Weights of a small self-supervised image encoder.
Model: 1.95M parameters, 48-pixel images, layers 6.
Training: muon at rate 0.002, 12400 steps.
Data: trained on microscope photos of single blood and bone marrow cells, 97085 training examples, 32.7 epochs.
Rows from block 3, named by matrix and row number. Rows with one number belong to one attention dimension. Each number is 50 + 12 x the weight over the matrix's rms, rounded and kept within 0 to 99. All counts start at 0.
# q: attention query, key and value (stacked) (model.blocks.3.attn.qkv.weight, 432x160, the q third), inputs 0-159
# k: attention query, key and value (stacked) (model.blocks.3.attn.qkv.weight, 432x160, the k third), inputs 0-159
q.103:62 56 68 72 63 41 54 39 43 68 25 49 50 45 72 55 42 68 51 43 37 54 57 50 40 61 39 48 70 36 53 45 20 48 50 46 44 32 33 50 40 55 43 55 50 75 59 57 62 33 30 32 47 79 39 40 34 52 48 43 51 49 51 37 73 43 45 64 63 46 66 53 58 46 56 54 47 33 46 39 52 42 72 57 67 57 34 57 55 38 28 47 44 43 21 57 45 76 51 42 37 44 58 52 47 40 38 63 56 65 59 36 70 60 63 50 63 55 63 59 64 30 72 48 53 56 58 55 48 69 44 49 57 68 66 26 42 57 38 44 32 64 54 50 38 34 57 44 49 58 33 62 44 43 46 44 35 66 30 54
q.104:68 47 31 33 30 63 39 43 54 28 85 48 46 34 46 40 53 55 42 60 44 49 38 48 29 51 59 37 52 56 59 39 56 29 42 67 65 44 64 35 49 33 49 50 77 61 40 67 45 52 59 31 57 66 65 28 64 50 47 51 34 29 43 58 29 35 58 58 40 64 57 61 46 56 28 57 50 58 67 51 54 42 39 68 72 67 62 59 38 39 54 61 58 38 47 66 38 50 47 43 54 50 33 40 50 23 67 46 50 47 53 44 71 53 30 50 69 47 50 50 43 60 55 42 55 88 72 70 57 69 71 49 51 48 49 29 45 46 60 42 57 44 34 47 58 63 44 42 53 42 59 69 51 41 25 49 44 62 61 56
q.105:50 67 42 50 45 47 50 57 60 51 69 62 50 43 50 49 36 32 39 57 40 43 51 66 76 40 42 40 56 50 75 41 51 25 47 44 56 44 42 48 39 37 67 40 31 50 46 52 48 67 44 61 34 38 54 52 26 48 48 69 57 49 30 45 43 68 64 45 40 58 42 43 32 36 53 37 45 53 36 59 63 53 36 37 35 54 74 53 58 51 44 53 52 56 54 61 43 40 60 60 66 46 43 51 55 52 47 46 36 45 33 35 35 36 50 45 38 72 61 66 43 52 43 43 49 41 22 41 73 41 41 59 51 48 42 55 43 46 72 25 27 49 24 36 65 41 46 47 63 49 50 69 34 47 54 62 49 69 47 61
q.106:58 47 46 52 55 65 40 57 50 59 62 54 49 46 57 48 48 57 57 60 37 24 51 44 25 47 34 54 73 66 47 57 39 59 48 67 41 57 54 71 47 52 65 53 44 49 56 60 72 51 53 70 48 48 34 70 51 65 67 38 31 57 41 47 51 60 73 68 37 59 46 35 59 61 68 50 33 54 37 50 55 45 38 58 55 63 65 54 47 51 43 49 16 48 57 61 72 44 41 74 45 54 41 56 43 36 40 40 61 64 64 64 42 46 48 75 73 72 73 51 44 42 44 26 49 48 63 46 56 30 52 39 31 47 64 39 57 38 51 58 41 45 46 49 64 49 65 21 49 67 53 61 47 49 25 44 47 47 64 41
q.107:61 49 53 50 42 60 45 48 42 48 70 45 55 41 40 47 65 48 52 63 38 52 77 61 45 54 39 43 40 47 59 53 54 48 54 35 52 56 44 43 67 65 60 47 23 36 13 39 45 60 67 52 49 55 38 56 62 41 51 71 66 61 42 74 62 53 58 50 51 54 47 32 53 63 41 46 55 48 58 39 48 51 56 58 45 61 64 39 52 40 46 53 62 53 45 51 45 50 47 52 60 47 51 42 69 57 56 55 58 43 58 60 45 45 36 49 29 54 41 72 71 50 47 61 67 68 51 59 72 25 40 67 55 56 49 44 61 46 34 46 49 37 67 59 58 57 58 55 73 59 39 54 59 46 35 55 52 45 45 50
q.108:49 58 52 60 79 37 37 64 73 57 53 44 52 17 66 45 64 59 60 39 42 60 35 53 65 50 50 58 65 51 13 42 47 50 52 40 41 71 46 43 40 69 38 54 61 61 46 42 54 45 51 67 66 49 46 64 64 42 37 57 48 47 34 41 54 59 54 62 41 53 56 56 74 39 60 39 43 53 32 32 50 51 63 60 44 21 39 37 45 38 60 56 34 72 55 69 71 61 67 50 60 40 46 52 27 48 35 37 43 62 47 40 61 50 27 68 74 26 48 31 47 52 34 44 48 54 60 47 53 46 42 58 55 74 82 79 42 45 45 64 40 44 39 50 29 70 63 58 48 33 54 60 51 47 67 69 33 37 50 57
q.109:45 46 67 57 57 56 53 68 67 45 39 56 36 44 41 62 69 57 62 46 42 64 59 45 62 57 51 63 53 73 35 51 53 70 65 53 38 80 50 38 59 35 36 47 53 49 40 73 62 53 53 60 58 76 29 65 31 54 45 30 53 45 55 55 64 48 61 53 44 79 59 35 63 41 64 41 59 52 51 41 34 74 47 68 49 57 31 43 48 40 49 52 28 52 72 46 39 54 44 56 59 42 56 73 58 60 52 59 66 63 73 39 57 47 43 38 54 39 55 55 52 56 43 79 50 66 73 44 64 54 51 52 64 56 63 53 31 53 28 50 68 64 57 51 64 50 57 44 69 39 58 41 40 42 61 52 62 27 61 64
q.110:48 32 41 40 75 35 50 33 44 49 44 44 55 47 47 55 67 35 33 52 44 67 46 47 46 41 62 40 48 46 45 56 67 43 49 46 51 55 39 60 39 35 49 47 46 58 66 53 35 50 50 41 50 60 59 51 29 62 73 62 60 56 42 28 44 37 49 46 25 48 47 44 42 41 43 67 56 42 48 57 50 29 63 71 49 65 41 54 63 58 31 38 66 33 81 30 66 61 49 32 37 46 58 66 49 49 35 28 54 41 62 55 56 62 69 62 68 55 51 41 52 47 60 36 52 73 68 55 32 56 58 53 49 63 43 57 74 65 61 58 49 55 45 64 32 54 52 54 33 33 41 37 59 49 63 39 49 51 46 59
q.111:54 38 47 38 50 60 57 60 46 55 35 41 54 39 75 67 38 52 66 53 52 35 46 53 44 28 49 46 55 43 48 39 76 59 55 39 53 51 78 49 31 60 44 54 59 56 50 53 52 53 56 36 39 49 57 25 68 61 64 64 51 44 59 55 65 49 50 63 42 49 28 40 45 41 65 48 46 66 59 42 71 37 62 64 52 42 61 42 35 68 54 57 59 42 38 65 51 39 47 51 64 45 59 39 50 51 35 50 55 79 40 45 46 49 55 59 59 37 53 55 67 46 51 41 73 51 75 48 70 43 60 71 59 48 70 44 51 48 44 48 57 48 44 34 42 37 61 51 47 55 55 61 49 58 26 25 57 66 41 51
q.112:57 43 38 31 32 64 44 43 56 62 68 69 62 55 60 65 55 57 45 66 45 48 47 39 45 59 60 46 55 62 25 47 42 66 35 47 50 35 32 77 52 55 64 43 66 44 77 44 40 50 66 48 38 20 45 37 50 74 52 57 41 39 37 48 57 38 51 49 53 49 62 48 45 66 35 64 48 35 78 43 24 68 53 48 63 64 31 60 50 47 48 50 71 59 38 52 36 60 42 30 44 64 52 38 64 57 49 35 48 45 54 54 36 46 72 65 52 70 38 61 39 48 46 63 47 58 63 51 33 55 65 29 54 70 53 33 56 46 48 59 47 65 51 41 29 72 56 43 47 53 48 43 65 39 54 35 53 74 48 42
k.103:54 49 67 71 79 47 40 66 40 69 33 47 45 71 62 66 61 49 51 47 54 49 70 56 54 61 71 69 63 46 49 54 43 41 58 42 70 56 60 58 79 69 41 50 55 77 46 54 58 53 43 48 42 45 62 52 57 51 64 62 32 70 48 38 45 82 49 59 46 50 58 50 59 46 55 61 40 55 54 53 74 59 39 56 69 61 52 33 52 34 42 43 41 45 43 59 53 54 55 75 31 60 68 33 60 53 34 61 58 53 54 81 57 55 50 36 23 62 35 64 61 43 53 44 60 56 47 41 48 54 36 57 67 44 46 58 48 46 44 40 46 50 40 43 53 50 32 62 73 33 42 54 62 60 37 32 52 49 53 50
k.104:71 45 64 38 30 57 41 41 44 44 71 52 48 44 49 49 41 34 40 40 56 50 42 44 49 45 59 49 52 26 64 50 78 57 44 49 31 28 48 56 47 54 62 54 55 52 64 44 62 54 56 41 57 72 39 45 70 56 72 52 52 34 42 48 43 35 63 50 34 39 41 54 55 40 37 59 40 61 53 37 43 48 17 79 54 52 42 38 43 56 47 47 50 36 42 41 53 26 60 77 68 35 41 60 67 46 57 35 53 61 57 48 55 64 13 49 52 30 53 50 43 55 28 45 72 75 79 68 66 43 54 48 58 58 50 52 51 73 32 32 45 35 38 70 64 76 61 33 64 45 70 45 36 58 50 53 57 70 45 52
k.105:53 58 41 41 55 43 53 61 60 57 56 53 47 61 51 49 50 43 53 53 31 24 48 45 61 55 45 47 57 55 52 63 35 65 50 64 34 33 48 53 64 38 47 30 36 44 71 59 59 50 53 64 50 46 63 36 43 60 51 40 45 48 45 57 51 46 55 46 60 49 54 48 58 29 40 41 62 32 55 48 50 64 36 58 17 56 58 35 74 62 41 88 59 30 87 47 52 27 46 46 39 52 48 63 68 41 40 69 30 44 51 46 54 45 47 42 60 43 56 61 54 70 21 51 43 26 60 44 54 43 34 67 45 57 46 60 40 44 70 52 45 60 81 61 51 59 53 54 26 69 57 58 30 43 53 67 57 74 61 29
k.106:39 54 40 52 21 55 27 51 70 44 44 43 35 64 48 56 40 50 50 45 56 36 74 71 22 48 42 39 52 43 48 42 47 43 55 47 62 43 42 61 59 56 50 51 62 52 43 55 51 18 67 62 55 61 48 48 51 58 63 41 42 44 60 52 43 26 43 44 67 53 60 42 35 44 68 33 55 56 49 38 55 58 37 47 66 52 78 42 45 62 68 25 54 37 50 57 50 43 40 53 56 49 51 46 52 58 37 65 51 58 56 41 68 26 41 61 55 45 75 55 58 64 30 22 53 57 37 47 38 42 65 52 40 28 73 48 44 41 45 48 69 76 33 46 66 51 43 45 75 77 59 68 49 29 34 41 52 53 74 51
k.107:49 61 55 51 23 47 37 60 56 73 66 47 51 50 36 74 40 51 75 53 48 38 57 36 44 58 44 66 35 40 80 70 57 57 41 32 53 52 58 29 56 44 47 36 55 36 38 34 37 47 53 51 73 48 60 27 21 42 59 49 57 55 43 58 38 26 44 46 54 40 43 51 63 56 44 37 54 50 61 51 42 54 45 60 34 67 37 50 60 48 29 55 44 44 40 45 36 46 38 61 46 51 36 52 49 37 47 51 69 48 26 57 48 53 55 39 63 47 58 40 70 46 56 56 71 55 54 69 63 40 39 48 39 63 55 45 54 62 31 46 46 52 64 55 53 55 43 33 31 50 46 60 39 25 57 61 44 47 70 42
k.108:65 64 47 68 58 47 40 54 62 39 59 41 45 58 42 40 49 37 42 36 53 81 28 55 70 51 62 43 61 34 37 42 58 43 74 45 47 24 51 55 36 53 17 44 45 36 60 71 19 77 64 66 51 25 47 43 75 68 50 66 64 56 43 58 50 46 37 45 58 53 48 49 26 38 69 44 49 50 33 44 59 81 42 50 63 55 57 50 61 21 60 66 67 51 50 52 65 69 59 34 41 31 54 41 54 54 24 53 52 40 52 56 74 42 31 58 47 58 31 70 52 52 53 71 57 58 58 46 55 65 43 48 65 53 58 42 22 57 54 72 50 60 67 40 46 18 48 38 48 55 61 47 53 58 39 63 52 68 57 76
k.109:32 51 46 59 45 65 43 38 51 68 35 39 37 50 29 61 51 28 42 64 38 86 77 39 62 64 32 42 35 45 55 55 43 43 35 53 58 66 45 54 54 48 39 44 62 52 36 49 44 71 62 73 50 62 31 55 48 62 27 41 52 45 26 26 57 52 36 40 45 80 31 47 39 52 52 42 39 54 52 55 27 45 56 49 76 69 30 55 43 58 45 43 49 50 36 37 61 60 50 51 61 11 54 42 52 60 40 38 39 46 16 58 69 39 56 45 48 58 42 21 49 42 48 49 60 72 35 62 57 61 40 59 61 65 34 43 52 31 48 45 50 52 49 63 55 44 41 54 57 49 61 18 69 32 36 62 51 42 64 68
k.110:58 32 46 32 71 51 62 56 16 42 49 51 53 53 79 45 51 49 32 46 49 40 58 50 44 49 80 45 46 52 47 31 59 42 62 37 53 43 62 54 35 56 39 50 54 55 24 71 50 62 53 58 50 51 50 47 61 35 49 48 49 66 54 54 55 45 60 47 47 73 40 45 63 64 42 64 48 58 53 40 43 44 59 49 59 34 24 61 36 63 57 39 37 53 62 44 45 48 23 59 48 47 50 40 42 46 52 66 31 57 32 55 80 58 69 54 42 64 64 42 42 28 61 49 52 70 48 46 46 45 63 41 56 24 30 42 56 59 75 33 59 46 41 57 57 49 53 37 40 26 64 36 44 54 44 43 37 49 71 67
k.111:34 46 47 50 29 42 45 41 29 48 72 47 45 55 44 72 30 42 38 54 52 36 32 64 46 52 62 51 32 54 53 44 42 32 64 52 54 33 65 49 54 42 59 44 55 54 55 24 43 43 57 42 50 47 60 56 65 45 46 52 54 68 55 36 36 58 57 49 53 57 36 73 53 51 60 46 50 72 52 75 69 41 57 76 70 41 55 49 36 39 41 47 40 60 50 50 37 63 62 52 49 48 60 58 45 23 48 42 49 74 50 58 58 34 45 45 56 42 49 57 55 34 59 46 70 67 48 59 62 49 57 64 46 48 44 41 48 54 35 54 39 56 48 53 46 46 47 44 37 45 59 71 41 29 37 42 28 48 38 49
k.112:29 66 61 23 60 44 53 50 61 65 41 42 44 53 68 34 16 44 56 54 53 56 44 46 47 62 54 46 29 38 31 56 46 44 56 50 60 66 57 37 36 70 43 32 48 38 48 65 54 43 49 58 47 57 60 49 51 49 42 47 56 41 60 48 40 25 48 56 50 16 53 49 71 60 49 60 52 49 69 51 52 29 45 58 57 53 57 54 35 59 57 74 64 31 43 51 41 48 48 52 56 70 54 51 54 62 53 50 51 71 58 32 65 60 60 58 51 38 43 52 49 54 72 52 46 54 54 66 69 32 49 21 58 53 67 35 76 39 56 62 58 55 20 45 50 72 41 49 75 73 54 48 69 58 38 43 48 35 65 63