Rows from block 3, named by matrix and row number. Rows with one number belong to one neuron. Each number is 128 + 32 x the weight over its row's rms, rounded and kept within 0 to 255. All counts start at 0. Numbers have three digits each. After the name is the row's rms in percent of the matrix's.
# fc1: MLP up (model.blocks.3.mlp.fc1.weight, 640x160), inputs 0-159
# fc2: MLP down (model.blocks.3.mlp.fc2.weight, 160x640, transposed), outputs 0-159
fc1.208 088:089113080143113068125100056106176096122169170143119075155143122154100209122109133101120150172108103110127121173115171165134147135111102109122146134094097112124143196181055141142141134086125139146181120143088152164123092137095102093135108145159101146136175123111099111107104068085115147165196134114162166124075049162070156178175169083098135191112113112089163156168121126132122110143124133093166159099141182064141171113141103112110119163100137070108136144135112117088152154202138084
fc1.209 098:128099142119119167122116113188184142098121086064120127112134087163097133190131129102155162140159134099132158104104162167090142128089084138076097110126108146083045075133113140116119101109123095119092151124125149088079137077128201206075163134169146155140064109098198153157114123136146153128155157145119159167114084113055127164104128093186117088084093125152187150141142066111127126169128129113120109172078111150120107145123123075136095104155084089103106107049068126123149118112147179
fc1.210 093:117131168084126171091135146137163076120190179119062170142095167132138133163178133116103162102143117118137128105144039073147165073141126143122143091140100138124160155109137075159185085180115153128105116139030074158096116094135145168136096086087133131129075147158130113126160162122162089154117140081151056119088069136112115110115109125123175155131093159081118157145132080169144196146070135112162109082138124192111139105208177132124137143124121117172098141116082106145126163156139114
fc1.211 102:102121149192072087156075109185111116127079191144119088152136169112130143141067128129094097134167127093093122132100111100122064152119118121149157187163053128077040134136079129178162092123139117137138135086169164156163141136157080132096103133095119104167066083136166104137139180171073140150125159128148110133154100094089120169176116178109082089101148139086157151151133102125133150130135158147055126138126114021150117139113112117110140199109186141158136149160146146131152124109100140
fc1.212 105:152111109176067121167143108119153130177179172156139075116109146162160054151154199146108138076111127175069178082114146129101161131101107128140145097157157120162161124145126095145074134169149168164047149132140166114124120113093132107177148069173113075119182174120149109111157119117137076088099171135037139131044119117104176099114150141090136164133184069191136160121104099166167152088123109135100173111107121104130109176108108105125128161111151088135092102125111108103126150123161151
fc1.213 082:172194096124166130137118100103139131120093121153160120135129120140119134069133140089086117084146163137129060074098129135132086174130153084138162080127133117080148142119068178148080138145141147174098179127074113125171149129151113172114141151179152060088089168188145067123165150189155088114128138130129104131181174152115152059149115102177117104133141166126103109121137153182115179124083138120084098098083178154093160092147120171120154176175121137118046167150058103156106162096123127
fc1.214 095:166136167121129063160133166168120070189103079141144171118140174138128114085089150170174161141155113200107162117152196070163131113110162143140111111106143132081086123098190088133122124118145131134172146104129183151125167114116146106086112134183132105195180084138101130119123163179123176116092158112123085108092105138140169104076134116084147143104127185114145134150108131078113159098137131149126142154116153109102108151152214096061107084092048168082177121135135106118121186093165108
fc1.215 109:092201159113117131182090118122116134061058186170114108126082121128063174107108085178083103093174150113078109143129158097141106104104111126195144125117133156146152151082123065156137071106065162102077166156115118108153104111125125180122084168138132081164067064150196102114132127172103104117131111094113075118139145102121117118113121152154077140117131170121112122111181134137124103103176154120141173133131094123136074171097153105115152157101146183149110094073191090160168097131092132
fc1.216 102:160165164143197112134116096111120120094113095118075113138102136142129048136158157109083126089086144148104159154186181172151139156149065104080076171144134111145188127152139131152050137126088124081108118149095145111077076089104087122158144170120132143151131126108139127098064113097108110136179166194097122153165105152166104150125130115113077099178148092152086139082124153082094160124180097139117156112158132199120094136118141197118073101118167128089143078104172105109125122205122097
fc1.217 097:121104138156114143095146146172069125153153136116131152154116118164175123160153160104119149120084134139101128127125151095081072132175141078102086177034177127102116156128037131092133197189125084120130178115091133143118080118165161104179131095086092158180134139073126113129037150123090130091145146122124152120142151086106142116080077132100160159134161098158088134091201136093135151126109129150131107152110162150087091088108127108109053139098138096123124158110231117125156155120110121
fc1.218 110:111026096139150159154192109119122185141169093113132142126138125130141192137191112079105140157196127118151067151103181036173117069107148166119116065163083143127124098138088109142142130107102126183154158156091117101104126087083129160098074155133085138156140123173123084126112117172128165128188122090142167165083120142172116129121149178134121138111118123119132054141060098107098097171157143139118092104096169135163109086112154134126142150151125154117091097122132171134047160120158132
fc1.219 099:177145065109188125103118170115098133140149098128157139129119149038104150143075116105088147081135200100088089143102116140145079136156199128098089064094124131166121147188183146153171139129179124213145153146131114114107162124127113086135129132153142116113097209129102131092121149089120187141076130106084120147125113121136144030127115105115100085142159109164130159119126076080148120118138131148168125106098138097115120101096052135117181128161106179145163051137092151122143132114096154
fc1.220 115:134143132104135102124100089109073083106053144124126087113125124115101106139139163181110143233147107093155126113117167114126149088093112144128057138150157135143146148118103132103199100115147102154143054192106080153115152199126089102115104116162164153171107082094123118136104093108120154123154103093161117103143195133136166146167137145143138174077129079182128092057144184088085138104146144107120116080074133187141124073112129166130108094124167126198065106151123171111099115110152098
fc1.221 099:084141151100139096096119115126156158123131133147110121159097151100081111205157153101152195143130168152102096146065224117148072164143148111103115155180166147142133113159084096152125183100157103100077078120107111170060077177130104128138137084106102177137126101144110083129146136137098109112118120130196122145163095099077093117167179164125127083094105141179116141093190165128142135121095117123133131143117104166101064137185086083142186108109141111105201154097100178110091123165087111
fc1.222 093:062148130121115097091095118124128139121074115159106124084129171133132135122135144129113132137137118114085131119119138082132140164151179141148084096112164146154143117092149154074073177125117155143106086176119003145218176124116170158061170091126139122123141173109177102116131129106115111115134093135152136107114126135159095097133066136103168082092105101196125067103114172126087176125151093146084099114125105167085083135121090133053038096126162137142090156119094089113135173133082110
fc1.223 092:124132150146121167168129066100142110132147114134074131137113102149121177199079094141098170145140147068134127157075123132125146172124097121114128144139115120150068105130193109109130062121142095075133112101107171120184138105036107103087147088167138162114094122126192120099176090153143162167177095110098151126125037106107114120095114074134086136106051113080109114168097095135110122151156184105183084089140119117137128104104202172119119132170091163146079109132097153084152113101151156
fc1.224 089:180114132164187139178109134165113137080159143125127156142203190137129126148158102127124141096133128146048098070172154135179162143126179126116154171091095150141102137104115132131116055143174059141096121176126168142095126145108107205139099173146124065143096150169132124145065114115165149112138108165114150107137070113131128140188088111158123106131175189139174130120151098155095104121132160156099188166164090127118100097116109063105137150160113082094103095124120145110100184051161169
fc1.225 100:130079118164096102104144130096133149084109144124148105159140158139152098125136110130116139147058125120116104076147105126104143102141098202054100119101147088177101083100184130099118167128145147112202125140155097100109077098100097145138163069079142126127124154125138086158133173087080107172143158125196108122085167202111171113148151127081185175082159188121147126113105125120139100076124155138112165153143093129052130088105114136070090061088122114104157137074174116132184096087156168
fc1.226 110:132126141106109110150138145139105134128168172071128215120111102117155110149110095111065139136083118109096136090114211114154110129117116124189154103130109087130181157113102140112144128094090185161134143150108137074115093106131168131106133097103104112139198092164116143112132163133156117165140131081140068088138095088116119053131092089099092167146151172176145098091098111135129170144096085161137129083127182163101135126105076151105182124241109082042128105134114088113088173107095113
fc1.227 099:167161200116145167093164131166135122091098196137148133120146121181122133145088114091120141118139141177109107165136156130138123128136131083096110139073124131071149126121124127128099118116141107190163154113128138157123122127170097135117203140092154155111165141093170109155080093132170065097128127084060084124166197118076170174103104168113177136181068049134129068143170155092117147178134142177112193120165083140123153103103087148061115119148102134204111105110130121096107134141079086
fc2.208 096:117128137120170142170148200083060150159177101152114121147149185100203075148124114092109121108174107087095122144156101126159057084108117123144055114113115130144173075148150179105134117169090131100144114172125130132126115081146153169135073184137127142109096149111151128142134173122129154193050129148127078118140144149093097075144159086129103113176147159096120103081133129084137102101187148165164123155116110151106067147155124174138153036119143099120149150060164158123141119109133184
fc2.209 096:150110190131094034100152107089111128162154149125133099141087128089103176088156137091146125159078152152091063106193088125138103090138131100160141143174133118154160209093111158099122129101148111196156137169147112136190145179096074068127067120144108082115103144133084153092140131101167112110114116160124131082131143120133193077111149146118100194120168109102060110147130103137162116090136149141104180091146152126152206132141134126064174109158131115152076106160119139113124168177108140
fc2.210 095:122126076208146222133108128130132167162119137095199137076048098131112110124129126102182101115111150150162140095118139132094099118107169107194088145082115175067117066138178120064138143146127087157095079135139166160167131180100177120164125125154136119143147099140120112076117171122151097152098154136111169127148152050111157154157126099132166059144112116127142103157110152080102078134183128062150160147132138133144182150145105126113076111190164094102154154136163111098130087119105109
fc2.211 091:171093110123145083098165114067192103121116148100166188163058142162064096175143059129167176134145101141159148159096136198135127083137140133175125093105097105152133176128140109117140116091135157127112127147095160146104083093096138167167164092132117132086146147163086112123133123059185148152122107149108149117132141146214170142098125089140157179160104080095110120141182126113073101119077070114134083109133139211151103141153126099174131138142084153123128109139122123065100192123087150
fc2.212 090:091110121147095131115131136170132144079103143135147121067157157055114164206171144123135087108141113129215095124106149129196042115104143087099159148183109124142105147121144119136153162100137120102196106066128127113107158123152142203114131153079179057104108105131145126140120126105137149134214134120161142111132115151098103135088237125100156130112148115101071144121099113171068132154111153068161102161112163130090113143124122096199126087140148149175155157106112134141121134133080150
fc2.213 088:110131122136102161145138185150143139125181109145101129122101188088209130183161069155165133124153088104109119172143144152133122101151129121160134107161151149134132141125169118126185134105111128056123140084123095132083157138095114086131137127061107202181146117149132102079123138083081163114108143153114141152163115136150068161095123137127109078136069111078106109111094126090142144147135158183204175129144086159131048110127100116179099103113133099087184055146192146120082106068174161
fc2.214 090:124151136108158136108144137131146091134147170133144171116171160163166139206090161100126184094137132080171093119137116122101153132102080104136142138138085093075164156128083135144073117089119074113056141162099104139124117149199126118135122116145099153149076097186161169177056067085131131125140121090132109081169145117138152140173183134108116116108117161201130089134096101227095104116088096115137126136174102160090117176151095130126152095182103082134081146100120098148181148195108131
fc2.215 098:131142101147118168112157148142192093117133127137096191147097069159129168073141183159126148086103177135161162078178108155111136119101138161126182132163067118162156095155106125147124145104128157064088173159145142114109145139137099097147043090110108153095185130090087163128108061107189106158139100207104133119113076102121125133117163066121155150150107069150113201163110139076118122157134086102096123122171102130140129106092140147116098121136126133120069148164141077094101148215145107
fc2.216 108:055156205166143097109139103118138151132117111158157162071150118132117141167131136175160176058141063106108097156148138107059115157103151102126127131117145129108136142151114089117166149177110141145129167073139155159121131104094138039130140160172082238119110145197117147133137100143094107167104139114122114152090118062113108157147093108139186171122101147148122102126163182128205096102063160102096123135145153112100125127070156138126055114116088123144109103133127108130176088102176147
fc2.217 106:109156105082141130104076105113127097123101140084153098196140116077130171148121143178086144179166077143153090173150145161084167141091099192113116112196094111134134085118220134100132120127119217109146093188111113119105143111126070120156121123162137197055128130156121127129140106173174110158163147101101161163145148139164164167167150130091145137157130165077124149158066138105116099109130119055146170073140124093105089100126102143149124100104136110110095139148051135093159109169163119
fc2.218 104:081095108068210106118080169140152085146126083141151126111124084130106098192077100141142100091104129087118151139159113132070221127144134072120122161155136088088218126110162071162174077104109121155072119109080147140140106125122126107112137130120163153128165120132161135136071132143102106136105175087145148099147108091098172185191102092088150154177124125159139150150128129141103145131135108107093134172183118152106175156209151082081145139177152140079126139171134115096147167119090130
fc2.219 113:137155143115107181106139120104129132140133170115034078152114075190113097154089108124141128178105069180142135149103100151132146098107127172131154080162161201093133161084100163141089114115163170050129162127148076154088070107159135160144132106139109113144197079096145107181111121200136131117204055124154109120123105116121122134118129169141110177125128127184123121127158117119135117135124105084096116166114162138124209134182160066090110132098150107148060122118114107092125104186103128
fc2.220 113:105134163154129083126185165132156202192198141099103086120162187142217174080088086189166171100138099158112087113097104062108090129102171122115152115098122129110100168123190094173135143121131123149121155129154141131127124103182083123166139105099094117095140204159113100099161137149130154116104104143117108169130132111064114085095124122120117130157137116091123111168136125180098127174124112082110145144156082078135102141110067048120114121149138123103197172104098068153110131148138164
fc2.221 110:110174183119145093119154141127120155149089119156108120127171074095154142121097164121170138097158125157091127060156125118125168176115130129162077135098071174142107149125136189094151074146116129111093124100135146106086105166141160063124120144180116135161133129158137138104127179152122114157216094085049153116162110099131124100160093101205120104148177092076102131147165164092080133112092135109157087155177112128107122054143121125138106118130105158115113118192158119049190081128199157
fc2.222 101:131074141119150100139206094147105118103119115145113147144134112050117153116184073100122087070156169085149139161150113151168132146145073141115189090077126139098158129186121134125151094097096115097149173140106091108113131105166081094119061132057111106138139136145078160162122175179154100135112096148158131157135153162089122130124157124123142138211160154080148121111100153110163078138086142128148149166206156109125137109144087076160140172154140074096060089155128101166125131121203174
fc2.223 099:117123107101129111071160156100093147117104144102101154149108097089103159123164095085106108118143087181100078077202149165115090073134111160134157108126178121157183113128075142136139164170128119101122131180082133115117055158136133144105128178077133077195138112103071148196065163118111115091124146120174083134182156178078163161109164173173150098157180104162153128118144196144108146089118141100102103112118078088132119136206105117121169153127181070147130154137116117159118112148148122
fc2.224 091:130148143230091087120165111114105151141097128090093142164121118184209144107121130161148134175094157156179114098107110128176095045033195088091167133135138164106085103167133082123136147164139132096128121167128125112122174088115170095159099135069122148116154097125075188137132117164147080111076109127149108184168181102086101135126144154168146121130126144121116133159067156132163128125086127082085094107105131121093158158135102162129177150121103174136104103087150153124167119135131063
fc2.225 115:138176141118128137125064070143122083182154114157148119155105093149104078150126152123179197157139199136136121158059159184132131082141121117166128143191121132069121137128117085118171087112166166098152125109112114145153129215083119121134103147134122185184147090103078123090160120154117128054112118096130132128154029157168151141077092127159119063187092093136133110138139130052126141146087061115121172170135139109129131089114133121148091122140144138123141087127108122114136181116190124
fc2.226 102:112162115109107157129126161127140099161129150118089086105084105107123176105119129123174173123173150156047107189142093092120164116109174149156099156123136094223108128131162135130052139122136065162106109156162121186073155047177088128129143102104160158104138115133096069171149127147097147104117086133128101104099105171097082124147132092139134151140145143121121136209113139134147170196150081078115077189119147137142174090125229126097139111126124088122091145155107118116100116083099125
fc2.227 105:152099149134133072188091115118066104125131120100078111116126164115146116119110142125108133082096081115152141103155121106167181069127117098163116158153121119132126089168149086151217151176166211134101160156111142097093097108105139110099043087100102109131122161108113120129152119144134138124105161166175109097126137093150064136181117115067110113142235197111112160095107165139102105135116129164116131142134143155159050113118175134189126149105157185145203145140095157160120089108149141